A small audio captioner, trained from scratch: 2800 steps.
Rows from block 2 of the audio encoder of a small audio captioner, named by matrix and row number. Rows with one number belong to one neuron. Each number is 500 + 25 x the weight over its row's rms, rounded and kept within 0 to 999. All counts start at 0. Numbers have three digits each.
Before each neuron's rows are labels from the 100 clips, of 14976, where the neuron reaches its highest value: "top examples" is what is common among them; "peak in band" is the frequency band that holds the peak. Only what is clearly more common there than usual is listed. The data: single notes of musical instruments (NSynth).
# fc1: MLP up (encoder.blocks.2.mlp.fc1.weight, 320x80), inputs 0-79
# fc2: MLP down (encoder.blocks.2.mlp.fc2.weight, 80x320, transposed), outputs 0-79

top examples: pitch class B; octave 4; note: B3
peak in band: 500 to 1000 Hz
fc1.297:513535506531494496520500484560472502526539435485529508474510498493540450483446536498520503520507473510489501468505508506472539488472546524490557479531509500533477501497501509516520540516492517458502499460490499527474502482504487516519524528
fc2.297:479510514506423528498464529458517461523478506500532509468511505498489517530452536497530505476530512475515461502502465520517507481509495512522513492547489519497499539516550464511466493502491511544529484490482561473493506516497540475501490504

top examples: pitch class G#; note: G#3; pitch class G
peak in band: 500 to 1000 Hz
fc1.192:503461513464464510494537501481491465484492522488501470495491467451482476502478523514490467488565542507542501530521533469479498499491513508498493535440526504495486513567523526528504470502519466527491517470494515482512513496460486504497530466
fc2.192:480488517499457498497481497525521452525538488492538505445529514533495490459527479528485499509487542502548477511485481517498502462522501513470475511485491544515484462512483478492489472452504485524538498546482511479523565536498522471503506485

top examples: organ; octave 2
peak in band: 1000 to 2000 Hz
fc1.106:498489501498474463548526518499523534518522503512484475494516489541493475451433534498508493464492457501462493492533515471525472483511543479501499498521495474513492552546518486496470513508507502485473530458462508534488523545486531493499529502
fc2.106:492496524529480539500501499522495396519495491515525492480509486509507515505469523493508479499484522492499455494497500498486487470527481495486474487484543535483540497496502490516431489512496514581523494507492485470527506544499516535510480526

top examples: pitch class B
peak in band: 500 to 1000 Hz
fc1.65:531535468456450536474508475544503465492495476505514482454501513490533517465474505499501510515489549509542501490499497518515527537505486484522523474457529481493517474525509515483501512546476457502433513487517512507475530526532519517488473486
fc2.65:468524481541480508486460548465521478535494527445536547466544501527479504491499468502490503523475516475533495488497469510532518460477478506459470531503500491516514523524476498496461496486511484517532478517491481505536521530481555480511478494

top examples: pitch class F; octave 5; note: F5; organ
peak in band: 1000 to 2000 Hz
fc1.214:502513488484471536461485524477497497528535474469490511460530502482527492496491453494531477504447547485482451506473540513500517510529476520510498432508476519472514522494460469492539491486490470488480490488486459495504507481509509519551538492
fc2.214:498493512509493496489489508440523459504465526487528515520498508531491517503462492482527539516515492474523540521509448495498540499484478548477517524543455478507498487518535530523487484498541422520472473503498512493460512477521511474500505484

top examples: octave 5; pitch class F; note: F5
peak in band: 1000 to 2000 Hz
fc1.251:518491501466527465529449537520555464478515510479537481477493524524539519512469500496476489501490526506542487471505490515496504498515487491504506502511506461523535545519455504522504496503557533495490528435470504525467477495463507532496481507
fc2.251:482487445499506517477506538494453428533525514500477474557518475494496496494540487494467520535497510478486508494510509476535471537477516494477504502477544523464545473498508520513467486502491471550491501476528471513511495511462473519526496502

top examples: mallet; octave 5
peak in band: 500 to 1000 Hz
fc1.141:490524526470507524471520422496485470496490507514502502488498496536510510508516562523482458551479557496502501511473487447456505507509504506499500472474483528526504533474483546457499499503483497512525487490490460501506465473502475514524517461
fc2.141:503529545497456482492454512484498557517496530490513518488508519498525456477524482501501508460516476558513500513478477490532519483502512539529490492501476519512539540507556473478505473498501558469483485468478519492507510472520509463484496458

top examples: synthetic; bass
peak in band: 0 to 250 Hz
fc1.200:494512558479483508512468483499484475472534501487468546499519469527465505513474508517463509523485521528547461502484516505532485566542466517486472505491501507493478484511501467487504553521506461470508550501492528522515464478489474514502529511
fc2.200:535567528473508504494535442462542502475468544521484532464495487485496467517492498518502482459495499543499493512483487482505532449477521505552516494499501480466515484541520473440523517516490514473516481502491506513512496485529516514478505511

top examples: octave 5; pitch class A#
peak in band: 500 to 1000 Hz
fc1.266:506491527460544496504476476509498465515447491530505503512527514522553493517457490493506488477488485535546465495489486477473473493498484497487503482533518538525529518554545522492526488499487488531502531432494482458489473494483503470491508461
fc2.266:529510470482497502517536523541471499490513485523495475527473489472468548532484499487508504519509512469503476516523496496480470547487493467504515452512478490504503518418459521517535482498533519511477505513512521478459432478518475505531503507

top examples: octave 4; pitch class B; note: B4
peak in band: 500 to 1000 Hz
fc1.253:544514485453496523507468473511498484490563473499526516506489510515515486523480512463482502480518530470497519485582513502455491506513479489508481533498535513511446532476516481478543547513475465525481528493500483525494477480464492513508483492
fc2.253:425472492492437462474455500504531509507524505531500473517529528509527490519483497496507514496520473506530484533498510480502462510517493514479475497515473525488476551540504490543488486486498468489476527496526512466497534489453459512519459524

top examples: pitch class B; octave 4; note: B4
peak in band: 500 to 1000 Hz
fc1.291:519511457483458509533491488526512492504499477496484519459503492506487456512493518494493500495527565530545492510531512483456467482495535476509489505499515487493485546527513510483519494527473494527446552453492508559499477543488507522485505465
fc2.291:456496485489492512486482508509502408500539524501506497507520519517497490490508467528484495532467514491511478534490502479493487484507506487456487501476522550476537493503481511533429473484522475543486504510545465502508531495444500526510488520

top examples: octave 4; pitch class C
peak in band: 2000 to 4000 Hz
fc1.18:486505467471516481518507559501549458515472505486489499520526495476513475537481486486459474499481491501524456513506478499470516541525471506510481490493499525555493463482510470516475549505446508549525517528498494484474520530469473510464509508
fc2.18:495469518461532515550535479532500559484516519467470511489464551509463505513508457537476516512513476515499559505501514522499488498508499512509537483492491484492474519465509500453488481473503461492511514445493479529468522452500489486510491515

top examples: pitch class B; octave 4; note: B4
peak in band: 2000 to 4000 Hz
fc1.51:479502503445477509511530449510519523482510491469522536499488469503500518483488498473499464476513525510526515497532558470492493508496476504479521528500544527528486509550466512489545500544478445526480526469529480511480515515467471501508533465
fc2.51:490513489465497492526528496550484543464556504471463513494481526489465506519499497526466460488499465523476500485478543520516469496512529461520524474481469549494461553491526484473511508494488509524516530470511521532503475467466485512509520508

top examples: synthetic; bass; octave 7
peak in band: 0 to 250 Hz
fc1.233:522510520485442533501463510522532504552468488533505522503464501454487464497542533496512463481472527525521472496522502502473471475519514506530505535523517494530521518502507493495520510509465513544458506496507496539533446530470502468502523488
fc2.233:485510523499517513511457479470535491484498530502466524471486509538498471510491471537496463492490500510463493502449505510517523443527512541496488517487520494453514548554517494465482518520482456518497493464520477532517543471458506521521485506

top examples: octave 7; pitch class D#
peak in band: 4000 to 8000 Hz
fc1.142:492516506492497525506449476484506515473499489534477515511489473520520520541505529455528458533489502514484490487491500507488505517457470493507537492499484487528471549496536475485515522488441466483483552498445482549508474519474534486511539477
fc2.142:465488528467488475497489467542493525460541530489462494480476536513520482523506476534459484496477473545494469519458537520513464475536535490502494468476497562491492527495508509487467497496509505516508525471538477504502517478455489520512515529

top examples: organ; octave 1
peak in band: 1000 to 2000 Hz
fc1.14:512530450528479528518467498484526496482489526555485500446499492511541495501478501527496475483473471535534499474504480499487519477506475507475512515476506487467536505519517500527549456474508472509519503469538567513474531543498532500478491503
fc2.14:514483517552556530493450494490523422464482479509544462500474498498500533500472497473526529494508546537465467485491499528466530510507484472520525491502481493523521475511519487477499493524494506557511487502512500514478495503504483504548519487

top examples: octave 6; pitch class C; pitch class: G#; note: C6
peak in band: 1000 to 2000 Hz
fc1.243:462498495454464508506495455498524493485521469489478451505513452512526468516506491498495488470491555490480494511564532482478467525500501509480457510520535520513512544545510515489486547503493467525520460471508522529488483493477464512497517486
fc2.243:490497497487507470522488461575451462485522517543492474524507530492482519497489479502522481524477493509500492551529497483465453522522512470503489481488487516490495502479485558527511480484531475530460513485534502481482497448489465531496515531

top examples: electronic; organ; pitch class D
peak in band: 2000 to 4000 Hz
fc1.96:495499503488501503533543524482534465485508550554487498459455491533475483462482515483475506503494554486508495481508518510524453493510492482465538438517535495539493509504460487509478508501503487470490520520533498489508485547456471478484514509
fc2.96:510510506519528485479458508511487525504478491462537504536522493489531488489508471459524486499523597482496482475518468497482492483560547475520487492504524481523503472461488492484496472512521523493517450516508499473523499520537535489523487476

top examples: octave 4; pitch class C#; note: C#4; note: A4
peak in band: 1000 to 2000 Hz
fc1.138:500500504429521494480498463503521537461537477484487533495498444480500511513463519505510476513494535507494512509494558507488533520460490525480544526507522487538484503533507502527524528514448463530509511488497501520526520507502449523505532472
fc2.138:513464472493467494495503483532532535498510512523526479427500529528476526498512521517507473528496505474551471517531467503469487483521462463517487478509483531493483471458525513516525492458515493482549498527507509470495546511515499464497477538

top examples: octave 7; pitch class D#
peak in band: 4000 to 8000 Hz
fc1.228:537494515430490515491521491488528449451530478528537506467498477492494493518506515511509510507495503519509513489500509466525511486452475497544505498496484539524520554504454498536511524523503460497510501484451493516531490465487473463514520453
fc2.228:497483472495509464502496505503473565470528525479478472526456522493496509518477496512482544547518451509497528523511490518493499518478500542494535480521479512511478547479537526514520489484536477483450538481521509499451473465469476484495520505

top examples: organ
peak in band: 4000 to 8000 Hz
fc1.241:481508474469524478539442510518516475517526504528512529443509478549504480457477493467494477513481466501472492449539493510518469475531478489543493520535507495539535515519490471512472520452513464483503483503456513511513490511499513486486490506
fc2.241:499466450512481527520513538513469455531524494476520492471510488545472540479526505511494486539480525482532458496524493503510498505476484504464486506473531518511536509462462495523477472467488496546545499522483487500514502550462521502500452496

top examples: octave 4; pitch class C#; note: C#4
peak in band: 500 to 1000 Hz
fc1.98:514463517486496549486467506492499516503466465505470479535503512507492519506519532481483493493503472496508545504567489496483497499517507504525458514528498529539495466525563492475488523473451448472454532484480512513490494489517505509443482485
fc2.98:446454514489461503478457526461510504539512491511475499503517515535530477487511516498483532511540485459502496496479506504527522504501501564485523541535493516479486508556538495535490516507475449493486500477497510487489555497470473473510482490

top examples: pitch class F; octave 5; note: F5
peak in band: 1000 to 2000 Hz
fc1.114:506493503440492530517461501513519473473496492464509499405534493523518468493475506500502490501486515469545490509507488494484460503511537520468526524541528466478537545534476511529507507516502527543500518459482511495498509490477484486520487489
fc2.114:487480482495533521511485527496462412525518512480480497537516486505500480476527482502472520530481504507467533493485519485537496508487511498472512515465534529470534482500517511504451500504486457548477504457521464542522505500443483509513512500

top examples: electronic; organ; pitch class E
peak in band: 500 to 1000 Hz
fc1.299:483566469491442527490476515546486509500493540536508477495454508533506495503472493480498455489468461503513499463527510494483493517491530507516544484498498499530482521511533492486508527511529513503513515478505495491473516545581531513486513523
fc2.299:472487481514474517519469562491474426532492460498547481508496489504497544500468534467539524507512508478499461471509499517525502517492464491476494508516492497509516523510520505555478490510487506579496509526462508480482475527479497507496495496

top examples: pitch class B; note: B3
peak in band: 500 to 1000 Hz
fc1.47:498528450499492508524494573478538481492516517527488519508509519505487537526477514468503488547529510542445541516541491518475532496511482482522498481477520526505483492462489497515535485507506525492477547501478471486514499534514453533512471477
fc2.47:479528491453482517501488517515553523487529533539491500467508555503444507497491467524473516502507481487532512501486520528493461533491492469507493472533436485498525494495471517472474431476505513453501515513515498507496525468517473513514505516

top examples: pitch class F; pitch class D#; note: D#4
peak in band: 1000 to 2000 Hz
fc1.293:509484520481488516481487477478510465461511483471508517462508427476492477479451559490515479494485545516496516495516521490435490547465485518508510478475484497505515514510497518489516519540518494491456517477472480495490531495556497526532506525
fc2.293:475465522505479458501465527522518552504531496479528488481509525536509482475504509499485526545501466501516532489492495506491505493490465527479502526517448523520436503520528494532532535459498478465503540527489515506498529510461482444497523486

top examples: octave 2
peak in band: 0 to 250 Hz
fc1.90:482514501460509546507507490517527482503469512494530498499532486492475532525522487525477465547508520499505520462479483450512485504470502502520535466542459524489494488512514511497503471531512507510489532487507497493504416466505452448519502540
fc2.90:491508507455521464506518466555467519487542508499453505535512501465477476505523469502482480503485464510490544517491548474517472513497517488494509484477497499487465524502499521515541540473524494498460537487531506528501488472441452512495533505

top examples: organ
peak in band: 4000 to 8000 Hz
fc1.122:473427510467508498495476486535512465534489511512517490510523493468510419500494440471486515435471489495493481472518488460465479487523496499488506502512467517521516484488523491516512491519498515491499494518506520503529464471464501505553477489
fc2.122:485497504446495505541531474492544507475512537476445516477476530500463500546514481537491503499504470532483513533484511496520497504496509510509528482513485497462487574480486502469502515491501490499480511438521493532493528442462520496496500522

top examples: pitch class F; octave 4; note: F4
peak in band: 500 to 1000 Hz
fc1.150:468454549521538509463483496531542525484567480495519494478517468490486478506485549516507501503455526526524473500528508526469520512548495505496488494533471513536512521472513515435516528521492520525480510515508477501496491489499516534488506469
fc2.150:506509486512512453455497462522532553486482476527501466496515501465528487505516521483497485487514510497520457504533499507455478515518503434526488478493497506520465480485488507511544511500505574451534507536527503458496487531518486526508498508

top examples: synthetic; bass; octave 7
peak in band: 4000 to 8000 Hz; 0 to 250 Hz
fc1.76:492515576489468501469477447502524525528468481485480503491482468535505478480501500499492485510514519558523479496505482481460493493456489513531501506491461482547491540485516495491539514479497495487471505521493486550492435541503487494513527511
fc2.76:475514542478500496511488460523519526442517532476471525455458537511511486524515475548467473490486469553479497507450530527507500440515521488501514484495491545504478533509499489467475501498494523488509515478529474524508526475484514506483518516

top examples: pitch class G#
peak in band: 500 to 1000 Hz
fc1.49:504503458510494510509475493497474486495477495527523469488476482481462430520520549509523536497530538519479539523504519480495511501471509500530517445452480522542510500533524491516549499523496503465493475499473502449499494489485464450495506510
fc2.49:476485537499437461505477476497497532497528522477497514463505529534504481492499478531480504537493459523534501527481486496511524471511484576454479522497474511508477539533516522521516510467529488468473517498502507492485550498459506464485492492

top examples: bass; octave 1
peak in band: 0 to 250 Hz
fc1.285:494537480502473492504506480528502481485518479497503534485494463511519496491489489518475494526498533514530462493547527474468515547488484499476527451499504503519459544522497467511496524479488474504471533457467487549489497542464446490529470458
fc2.285:447506501493499486524463493532501508492520519496482466516487524504514510526452519500503494509481456518464494509473524510500455477525497480493492475499488532482499551508543523536475497530498473532469527469535486507492492459428478547520498543

top examples: octave 6
peak in band: 4000 to 8000 Hz
fc1.208:471497505499460499484486476528505511478485520514489464463485496465462487507495493453496504511496446504507458474488536486474509489485512481469521502460504488531501522436538534531543456481499493494504514488485465515486497510471455478552546517
fc2.208:461488473476515487541476508531476545521517471496520488480516542488487529486518491487499501530515487517526499491524510532513507522465453489482530522499466472539480531471446498537536524448505523495511542520468502486491510522499479452461503478

top examples: bass; octave 1
peak in band: 4000 to 8000 Hz
fc1.160:492455471456506527482477460489564508493488519518472469471536499493469477513501497531533501499475511494512468511572532491544484479510541498519513521479497512507491490536509476537519512507451479529524480491515485494497499505442485488489538513
fc2.160:516500532486513448480448466463511517513472493534511490518530504475538495502472490446555528476522508522500492518534488459499510524483506529505462527503467452500485515525544522524554512525513469468470504488486517486482526485490474500498483497

top examples: octave 7
peak in band: 4000 to 8000 Hz
fc1.99:535499496477505486489484477442535469499489477473503537495524483536567489497508471507491527484473527563461473469492488499504475520491500495513553519539495513510531535482471494455512501517492531514504542497491492517484505509494459485527538468
fc2.99:456498498498537470529497537502477510541499471486521490531544507495507475459486495458506528522479466487503573483502524501518513518473465532473514533497481464534488476526494520530526519501508451460484538503459498508515482518498491490458512486

top examples: pitch class A#; pitch class D; note: D4
peak in band: 2000 to 4000 Hz
fc1.179:499527502518462506524466520512492496511521496526520504522460481496456467491511508486541523493488525496508485490498541411511487496508546522510519536461496507495492521533522522519498453489493511551448490482486496512505472514463464530508518540
fc2.179:448500499471483507498464522513503483514551509467499532479541526520489482468518465520469513532490479509526520499482526494549512475477488513445523538489497519509498522509482474509472509454495449523505524505487489518530546525447497465472497481

top examples: pitch class F; octave 7; octave 6
peak in band: 2000 to 4000 Hz
fc1.197:518450496496507549457503470517529516515537480512494470509508452492485529523430520470500529503506531480496464505485507476489490476530475470480491505478474512519482492528453495467489509504474535473509507459504493485494499448482463514485527451
fc2.197:509526518526526472465485463468553546458472518479509507486494545503522466517493515493489502504494484520531530513519446506477542467499495485516533496519488514509473453523521502488517504495533520441493500515504511475485512486560511479456530512

top examples: octave 5
peak in band: 2000 to 4000 Hz
fc1.34:510501531455493513498466468522495509457505499515501465475488469527495491479516447511508513521532524544461505503498500487455474530538485521460483453458486511485484492495482465478513497494511463458477523457471541473535494514509455524502508503
fc2.34:473556504457524498501494453493542516474522554514475506502480528507494479524500470531502472476482475525489483543450526506485495468502527465497503472496486517464533509495514511513503491499525502485473506493549481515471473441473485549511515530

top examples: electronic; organ; octave 3
peak in band: 2000 to 4000 Hz
fc1.60:502511495494494463493534486488528488475500506521504501463471481546506495501476501507522457497471526477544503457502507466511464508501540558504521491515536489507497501495500472502472534548473547486514538511526521521488537544478452481471525542
fc2.60:521514495514520557543483557499494442547483467471548500519540479504486507470486504459530511491511547493481505458512502491524509498504501473503510508505517476504525492458495460463499488515470486542518479498446524506530487522514512480508499468

top examples: octave 6; flute; pitch class F#
peak in band: 2000 to 4000 Hz
fc1.211:531520463539483513538456517523481495478518472501492492468516543513485501510484525482504493502496526473506508481534509518481519485492495489540509507468502501505464508540541529523534554522503482538479548500449488503532465466454472497461466494
fc2.211:449518499494460478490475506504484423512529513534503494531547508479489493507481493475517531490507489502530515546502510480523476540493498521463467496506476522476514527526514502543458460482531460528456500498523526464493516481465473512502489517

top examples: electronic; organ; octave 2; octave 1
peak in band: 4000 to 8000 Hz
fc1.215:479512413438512495505500519506507486524496536475490474538489491513510475534482467505466503484479476527487496497510490500469486513527491516447458498473439497509487475485528494460530540479488517507509492499480515488497509497451461517523524479
fc2.215:481468514413509478496531481485500572486512523498451506498467528499502506519520487537489494505532504497486470549508497485504490521528530496505521487496473490478487536483499528516510490483513523488492504457533496502452518439455480508493495524

top examples: octave 7
peak in band: 4000 to 8000 Hz
fc1.92:501506471505497462484432530539473519500526518501545514479541521530465486476486546516497475495505498494505515500518545540493486501517500464517506520478518504525480550512493484510498551469477492504490509468486483485480489550504538486454448496
fc2.92:462485494520470511517481546515493420540524458512534466525533494498516513488486522458523535508505499484500494490495512481521488520495474504458471498492517530496536510494499480546452472506478481556478512515483511487524490527467477524518463504

top examples: synthetic; octave 1; bass
peak in band: 0 to 250 Hz
fc1.282:495493495497458529491502478501497481476459494554534477506489422526519488542491493473474477536503464527512486476451488520495509483501469533494520470512487513534536523489518520489549543488500486473477521532506457487504516519512525454490503497
fc2.282:456489512489479466515505481539504524471531466542484460502486520472527497535475523495506522469501458509484498490479556527499455527529496468512480462501461531518456512523532503508506497526486501477474555485518513494493493472493462541505514529

top examples: mallet
peak in band: 4000 to 8000 Hz
fc1.317:451494488430452540486504523526510496451467518453543477489470499471469480516506497494476502493502544530502498495468543486493486505533506451473497496468497505522537502515502515533536497495494489494506481472503472529522479494467444502494493496
fc2.317:471452487502479502549519519520485513501543462482504478470475515544491519493492523539466514516529472506514503471468504568513491493494498509484528495492451523519457511519522487495505488485473496539535555508477533498480532515482497470498526457

top examples: pitch class A#; octave 3; note: A#3
peak in band: 1000 to 2000 Hz
fc1.281:531491501518497541531513506515538497532490504458550495492492482534498488541495465476457454480486502554498493461504498488503480534486502491525502473550461538492495486527509508485541487497505506507528566523475456488459484483502525473497513501
fc2.281:467512507478515448507511471555475554476532484518470487512501509470521467529469478490491490477486458504499521507482557530498439528521505473502485472478485517526457528496485525502503516518516517481486559473526485495501487478477486530499507530

top examples: octave 6; pitch class F#; note: F#4; pitch class: E
peak in band: 500 to 1000 Hz
fc1.123:496479473486455527526514509508521503444514465453530474507537480512487474530457467506507485500527520509534511520489537493477479505492494495484479484481514537519472543574456536503482514529530512500465489475473491512515494523461477477512498509
fc2.123:476475504466475496510531491531464436502549498527491475551512525491490486504502490499503509530492474498505498549516507475487457529508499504472505480496485540476504490485523529546483473477535469525445526485532518488479505464472459527489511534

top examples: octave 4; pitch class B; note: B4
peak in band: 500 to 1000 Hz
fc1.29:517491476426488544499495526493491492481513452517477481503479508490526497516490527513515508525508543498485511500530532511480512537545504472485518463474530519521544466528474490490467465487431491501443503537501498481522500505483476471491518499
fc2.29:502455462520449497438508492474479526505490497516499489473480483522526539514529499523492474498518559472530427510525462502500496509512537500511480495492533495509519497486492546502483482515510520504547456510535499458483523512500518498528471498

top examples: organ
peak in band: 4000 to 8000 Hz
fc1.136:484510490526476522494476494524507506482539479447495505488485515498474465468495528448504469473481494502530490484529537452466513519491525479459558513467511499553487508493507493485531485501460475502528516464517515558473464530502487501527518489
fc2.136:437489517460474485514460495533505494488538463524486484507530525503507490465479530501487479501527454500504530488480544496510474498500504481486535528487479553487471512504524452559519522478476498509510541497501517481510526521494431502485505494

top examples: mallet
peak in band: 4000 to 8000 Hz
fc1.111:460463488480513511489466494538478481517519481455477458492503462488472504486482457532503496496485509498525487505516553527551512491550507456505496525476528491537483500520501501545509489483460489533524516463502474488475540446502487508497526477
fc2.111:539525496482505516494516505455527476514467483518490501471505472485487479495525559505496480464528541481503479479517472505529528511480518478574533482528473507475493478502540489467559491518457522510524499477487544511505500495515504471492537472

top examples: pitch class F
peak in band: 500 to 1000 Hz
fc1.310:508478526501516485495496500497512497451505540487505519535465456517477566494508447480536481494467512542500489512545493500464477471516504503518532488507525521491479498519482499516497497513503461496487559495430536519478464540503484515498496474
fc2.310:510515486465534503502496446521481524476528548505447507513483527492464505510491448531481463508487494491501511562492511498499479528518519505484479472483508500478525535458482544504502501479547508500469494478545459505474489448485482522510492526

top examples: octave 7; pitch class A
peak in band: 4000 to 8000 Hz
fc1.201:490513526453502449504491511503478508457504471472500499535496429520458480479482491516502476483499505504497475505520566489454496524489522507454505524486508511511471529556487547507505499496508495497422513474499482489503496503519503489527520476
fc2.201:488467485497464495503503515535500500484537514505510473506472537520476536513487499520503530539504465489527512529514476505476493520480474506484491471523449548504471511479539538545504464450529474505459520517528522484443493464507461482510508524

top examples: octave 5; pitch class G; note: G5
peak in band: 2000 to 4000 Hz
fc1.204:523465517477513541506462487521543459473503468544512466464476492500535512469468518507493452504486522529489481537523517486497509484522464524478490481496483575549523524543494532478510497501475503509479532504486463496495492513468473512499506493
fc2.204:530520521498533454492450468527499584476504532482483513520484504473503487509510479487498492496500486524496514535522489495471484478514506520512478509511471456502458541503491506508582530472543513457467508506525501500483479469502480491483507510

top examples: synthetic; guitar; octave 6; octave 7
peak in band: 0 to 250 Hz
fc1.7:486533533475463502436504470499492513486494491501511516485473459516492513488524516512494469536483538543473485466500478495451507477540475527503493521483451498537476505477508508473560492504518470478482543501488510526515450460467503495518507510
fc2.7:473523527469482490488489465469529530450509541478464521467470518512508473523504464539482484460511467542490488514445517512534517459516539504510524483503488513476504567525527486469501521505493517495502504468530497526501515465471515500494522503

top examples: pitch class G#; note: G#3
peak in band: 1000 to 2000 Hz
fc1.210:492469459481549462480505453512536489486565495504485462487517513488518486511530500546499486511510500490496487547541523510488535513479463512474489534495541514521505496531526506538525526513453470484460520527499486508512493522475495540525474501
fc2.210:495483514488512503482487475466532457490508478516483493551502504471542475486472508480496525453553544480503524520488496505513519536523553515509482493492470503485506464485523539498506501524532494527483482483519559463461499476530440506517495493

top examples: octave 7; pitch class D#; note: D#7
peak in band: 2000 to 4000 Hz
fc1.234:511517446524460505539459508464477518510507497493508517453482506546530478509515525512549452495528536466557470539491511476544481502485540470499494504505481483501507507512476502485517507501493454482477537512528520481499524527465486511483493480
fc2.234:483507521521476495464471497475523416532478502493536505514527489520511486486490474480531527485504539495521475540495479483517519482517494516467463520519515510474521474505501517530441463518536490559475465504507500455502545504488507508503483496

top examples: pitch class B; octave 4; note: B4
peak in band: 500 to 1000 Hz
fc1.43:509546469481493499514485500545480487491528434506497534478483521506510473453456522507506492477499497514500508448519480503511530462456506506532528516539526494495507563522495519542492524486475485497507546509453495538504511486478495531517474511
fc2.43:481504486513443539484469526446507430519514542471500525483511515530472517525472487514497518517499506475527492528497463486520510501485506549478504503516512524464533536511503478509437487481515455548491483487508516494490518490476524471518484508