From a checkpoint of a small audio captioner.
Model: 17M parameters, log mel input, encoder arch convnext, encoder norm layernorm, encoder activation gelu, encoder patch size [4, 4], encoder depths [3, 6, 6], encoder widths [80, 160, 320], decoder width 320, decoder layers 10, decoder norm layernorm, decoder activation gelu.
Rows from block 7 of the text decoder of a small audio captioner, named by matrix and row number. Rows with one number belong to one neuron. Each number is 500 + 50 x the weight over its row's rms, rounded and kept within 0 to 999. All counts start at 0. Numbers have three digits each.
Before each neuron's rows are labels from the 100 texts, of 14976, where the neuron reaches its highest value: "tokens" is the input token at the peak. Only what is clearly more common there than usual is listed. The data: single notes of musical instruments (NSynth). In brackets: how many of the 100, against the usual share in percent.
# fc1: MLP up (decoder.blocks.7.mlp.fc1.weight, 640x320), inputs 107-213
# fc2: MLP down (decoder.blocks.7.mlp.fc2.weight, 320x640, transposed), outputs 107-213

tokens: "c" (76 vs 8.2); "u" (24 vs 1.4)
fc1.42:553507450638484438486475509398466542510515449474538467495489492492531449542486515517495590525525495541506531430442441478466449498495611413494461497427541576482501586436406485569479592445480529488521472511462489477579529488512434408498519472560519506535490460493505461535475477537495526499418530601559412534494563493389539
fc2.42:458507470520492460576473491484561553467612471496421470549441608482520401547529483542464553554546489600435486475456391541551454492600618501442453523485549502498580424611403451512478591464537533642520454549391507473464402433486486502473431436475540473549519519502568519499445454458486510490494475534568463487392568572509426

tokens: "c" (100 vs 8.2)
fc1.215:491488541449499468475531486454495466506512563599525546520552507508457556566477503427500441498458457517402537436483585439555548506416496485438508537555510484448506530557471578433517514524526463515464453506527491518479468548421530462453496529524500584471547457444420468489539477495479473450518504537517560435502533436440440
fc2.215:532402513549585485496406576467438395452530516448452527411616468579439439457499407517465529486482565576451479554453442551474413410526493517460572520521519583473463451498478428483527514515477486466511551475548542500455599505610566532481506575461548561470501483551492441473604416445583446543538495518455504557498551577591508

tokens: "c" (39 vs 8.2); "a" (29 vs 3.8); "d" (26 vs 1.1)
fc1.173:516563505538415408547508515445406563601440509477444495521504496431535495489563528514522433518390406515570548477427527475538469528499556439496522561447500484485446528406500463484471423502520553487495445504428468557533493501524493423615360536546534513515467509522438546539500468546543432438563549526482580428533485498510528
fc2.173:577517513480354531506537468498581538580552425410511554566546507500560485459502456499504540438438407509659553474514433452482545459461529501463490562485402485456436530484514501430539457472474442545484462565504524523535507608512483491573447520581434485423442514440459460502520507559551497564528616484515558465477544399492421

tokens: "t" (86 vs 7.5)
fc1.411:499444496477488511445444500536475446546556543531524398519441499486441474580503499491546441467465533483532543392484587477484545483419544427467462516470504512537483510514412593538465468473390568452536505432559485509402592426464544318476465451548493653447459454489493451511562557568473578562521603469573538540492468466526468
fc2.411:409584579358561532450468464522408514489466463518504353479530429495510504503484558441441513471434468576572543585555505480453571529489497488510522412485635458497380514395511581463489511517487523473503418403523457478479452512372544404527467574497439544456471504491501453523511494459494485517488540420568442485512487456508577

tokens: " " (100 vs 11.4)
fc1.216:547466501530469393478508535493414502564507563474479440530433552410530517476605456512433599465489518500529557434457595496527544451464531493434491520512547582552452616394464480513558531484471519487511453494531548443407539570374508446617477580607415487468549444487431468538498442529569565566432528512487497431500507490501493
fc2.216:530566530511528496480566502468521539489449453536524421497506503386552553461547499474488441503479517444505387477462502486457503423387532470528438473508611389580428510451372542506516502457570469545438539505509484479450440407492513552457429476441525541488524546474636488569496505526500526571465472571424498538457587548489447

tokens: " " (54 vs 11.4)
fc1.190:443464453543502548486553588517497562458538558476547545475427460488531496492556469451443552520442532493533508456452521494412506539519508525580570529491524572455425518476478495526613544515581466511483520496499578551402519514409514538565573425556506472545555579433523455467436517513548519547457505527496504375527369414469423
fc2.190:462553465490577541499455554455459502514465437473474566433545537534548504529512543576472498401510504588547478461459567603408543486420517539564573472505512429431572531443535535505483422511523515568496488544563477552456421496613500520443456550511468447526508497534436508495523527445527468557516488410372493520598496470506513

tokens: "c" (56 vs 8.2); " " (28 vs 11.4); "#" (11 vs 1.2)
fc1.18:588532499507480571538511481459446497507492485435611440522503472539521516428461546465529499512522536561499511525465473480569421525614602423492529510456467507551482553510435546425495555539588472453582442441450517545497535451469582472477464443439597619493549529474427454467501529509445511469439427544533459502486446461603564
fc2.18:486470465427562461505468415510418490554557515529492453546388431443456498563536552517488502442556472524545422375467497488460562423459405494489518519567511558605498553510610523461510418501417466464440544518527520509493509545501448498479491500545410537543466422389446475485497478526577449524492558527479507501561407463471449

tokens: " " (97 vs 11.4)
fc1.349:506545540548362442487555584431530458480484464493480523523446539551504504477591543589553568417516504538507565452471512523438511513491562473499588457515514539487544501446493401591485519455434479439568466474527486594512485557351457564569493492543538491496437445478537437599476527512537566476543522494444489524486508486442445
fc2.349:501593519435520409564532444566586513524577520484427567531569473588540540542462484598489534535469449484519543516496461472481469533490484513543404430486430402531577490490484494446491507489499461491555442556456532561506477503575496504476501453515526418536493459572494525484523551478481511529515511462524464456556478541483402

tokens: "c" (96 vs 8.2)
fc1.612:473534459489466497533510502444485454540436481560504500535486495497457528519447536512487500416507505489447511481545387547440580548500538401512523501498450468482508575543516413461595444536497412441527449451415524460635623557482542525506427484442543511502527510539483570506551479433470430580502572555589524444514465487489405
fc2.612:500437466534491522460501469484458494528503499474495517524527408480499444593502472467485572445539495533506480478475388522480413491492487480499473543547570526533505545510561491553566438585348371555433542506537441519511612529494384504470458466486482511544471490435407446489513494461491457542434604467435481528568519587463422

tokens: "c" (90 vs 8.2)
fc1.623:512485422502470470526486510483462576492384484472501492570531556427389532548574509510461400630485471427446468465516501550502527501509485476378507470563496547476502508462513558514615464423494378525412545483511427564472525489502444515512459481547501481490419477532446465488476440568563547514485533472458534492442497537513512
fc2.623:483461447589466425548446477471467498470527530511491496457526480450500495496535433473527522466518489536378573445479523499522459353491534478495472460470567564504492477428489473488484598520480486519475473581529409427559538466525512480418575484478557579511435399528533529444555503492440507517507485481523429469508489574393573

tokens: "c" (36 vs 8.2); "2" (29 vs 1.5); "d" (16 vs 1.1); "#" (12 vs 1.2)
fc1.227:514480514471472470421470522540501471371506481538522434493515517483486482500537467575447469514491598444440456432464590449471501584520487490534519647440437515422532509566482515448499394526514494452520481518497601532550586535486553449464429468495503542487500552506516560496587474498387526483491511532490501477480523489555570
fc2.227:702536478568585540575468568486490524472422440540509518453434466471477461560577453546551468472504580534399472520405496517506429547506461447491504584494530474492576477402469491543472452625472518467507581552489553519578421613517467505453528504409577572591566451484534573438449480485436490524506446503418422479517474487542584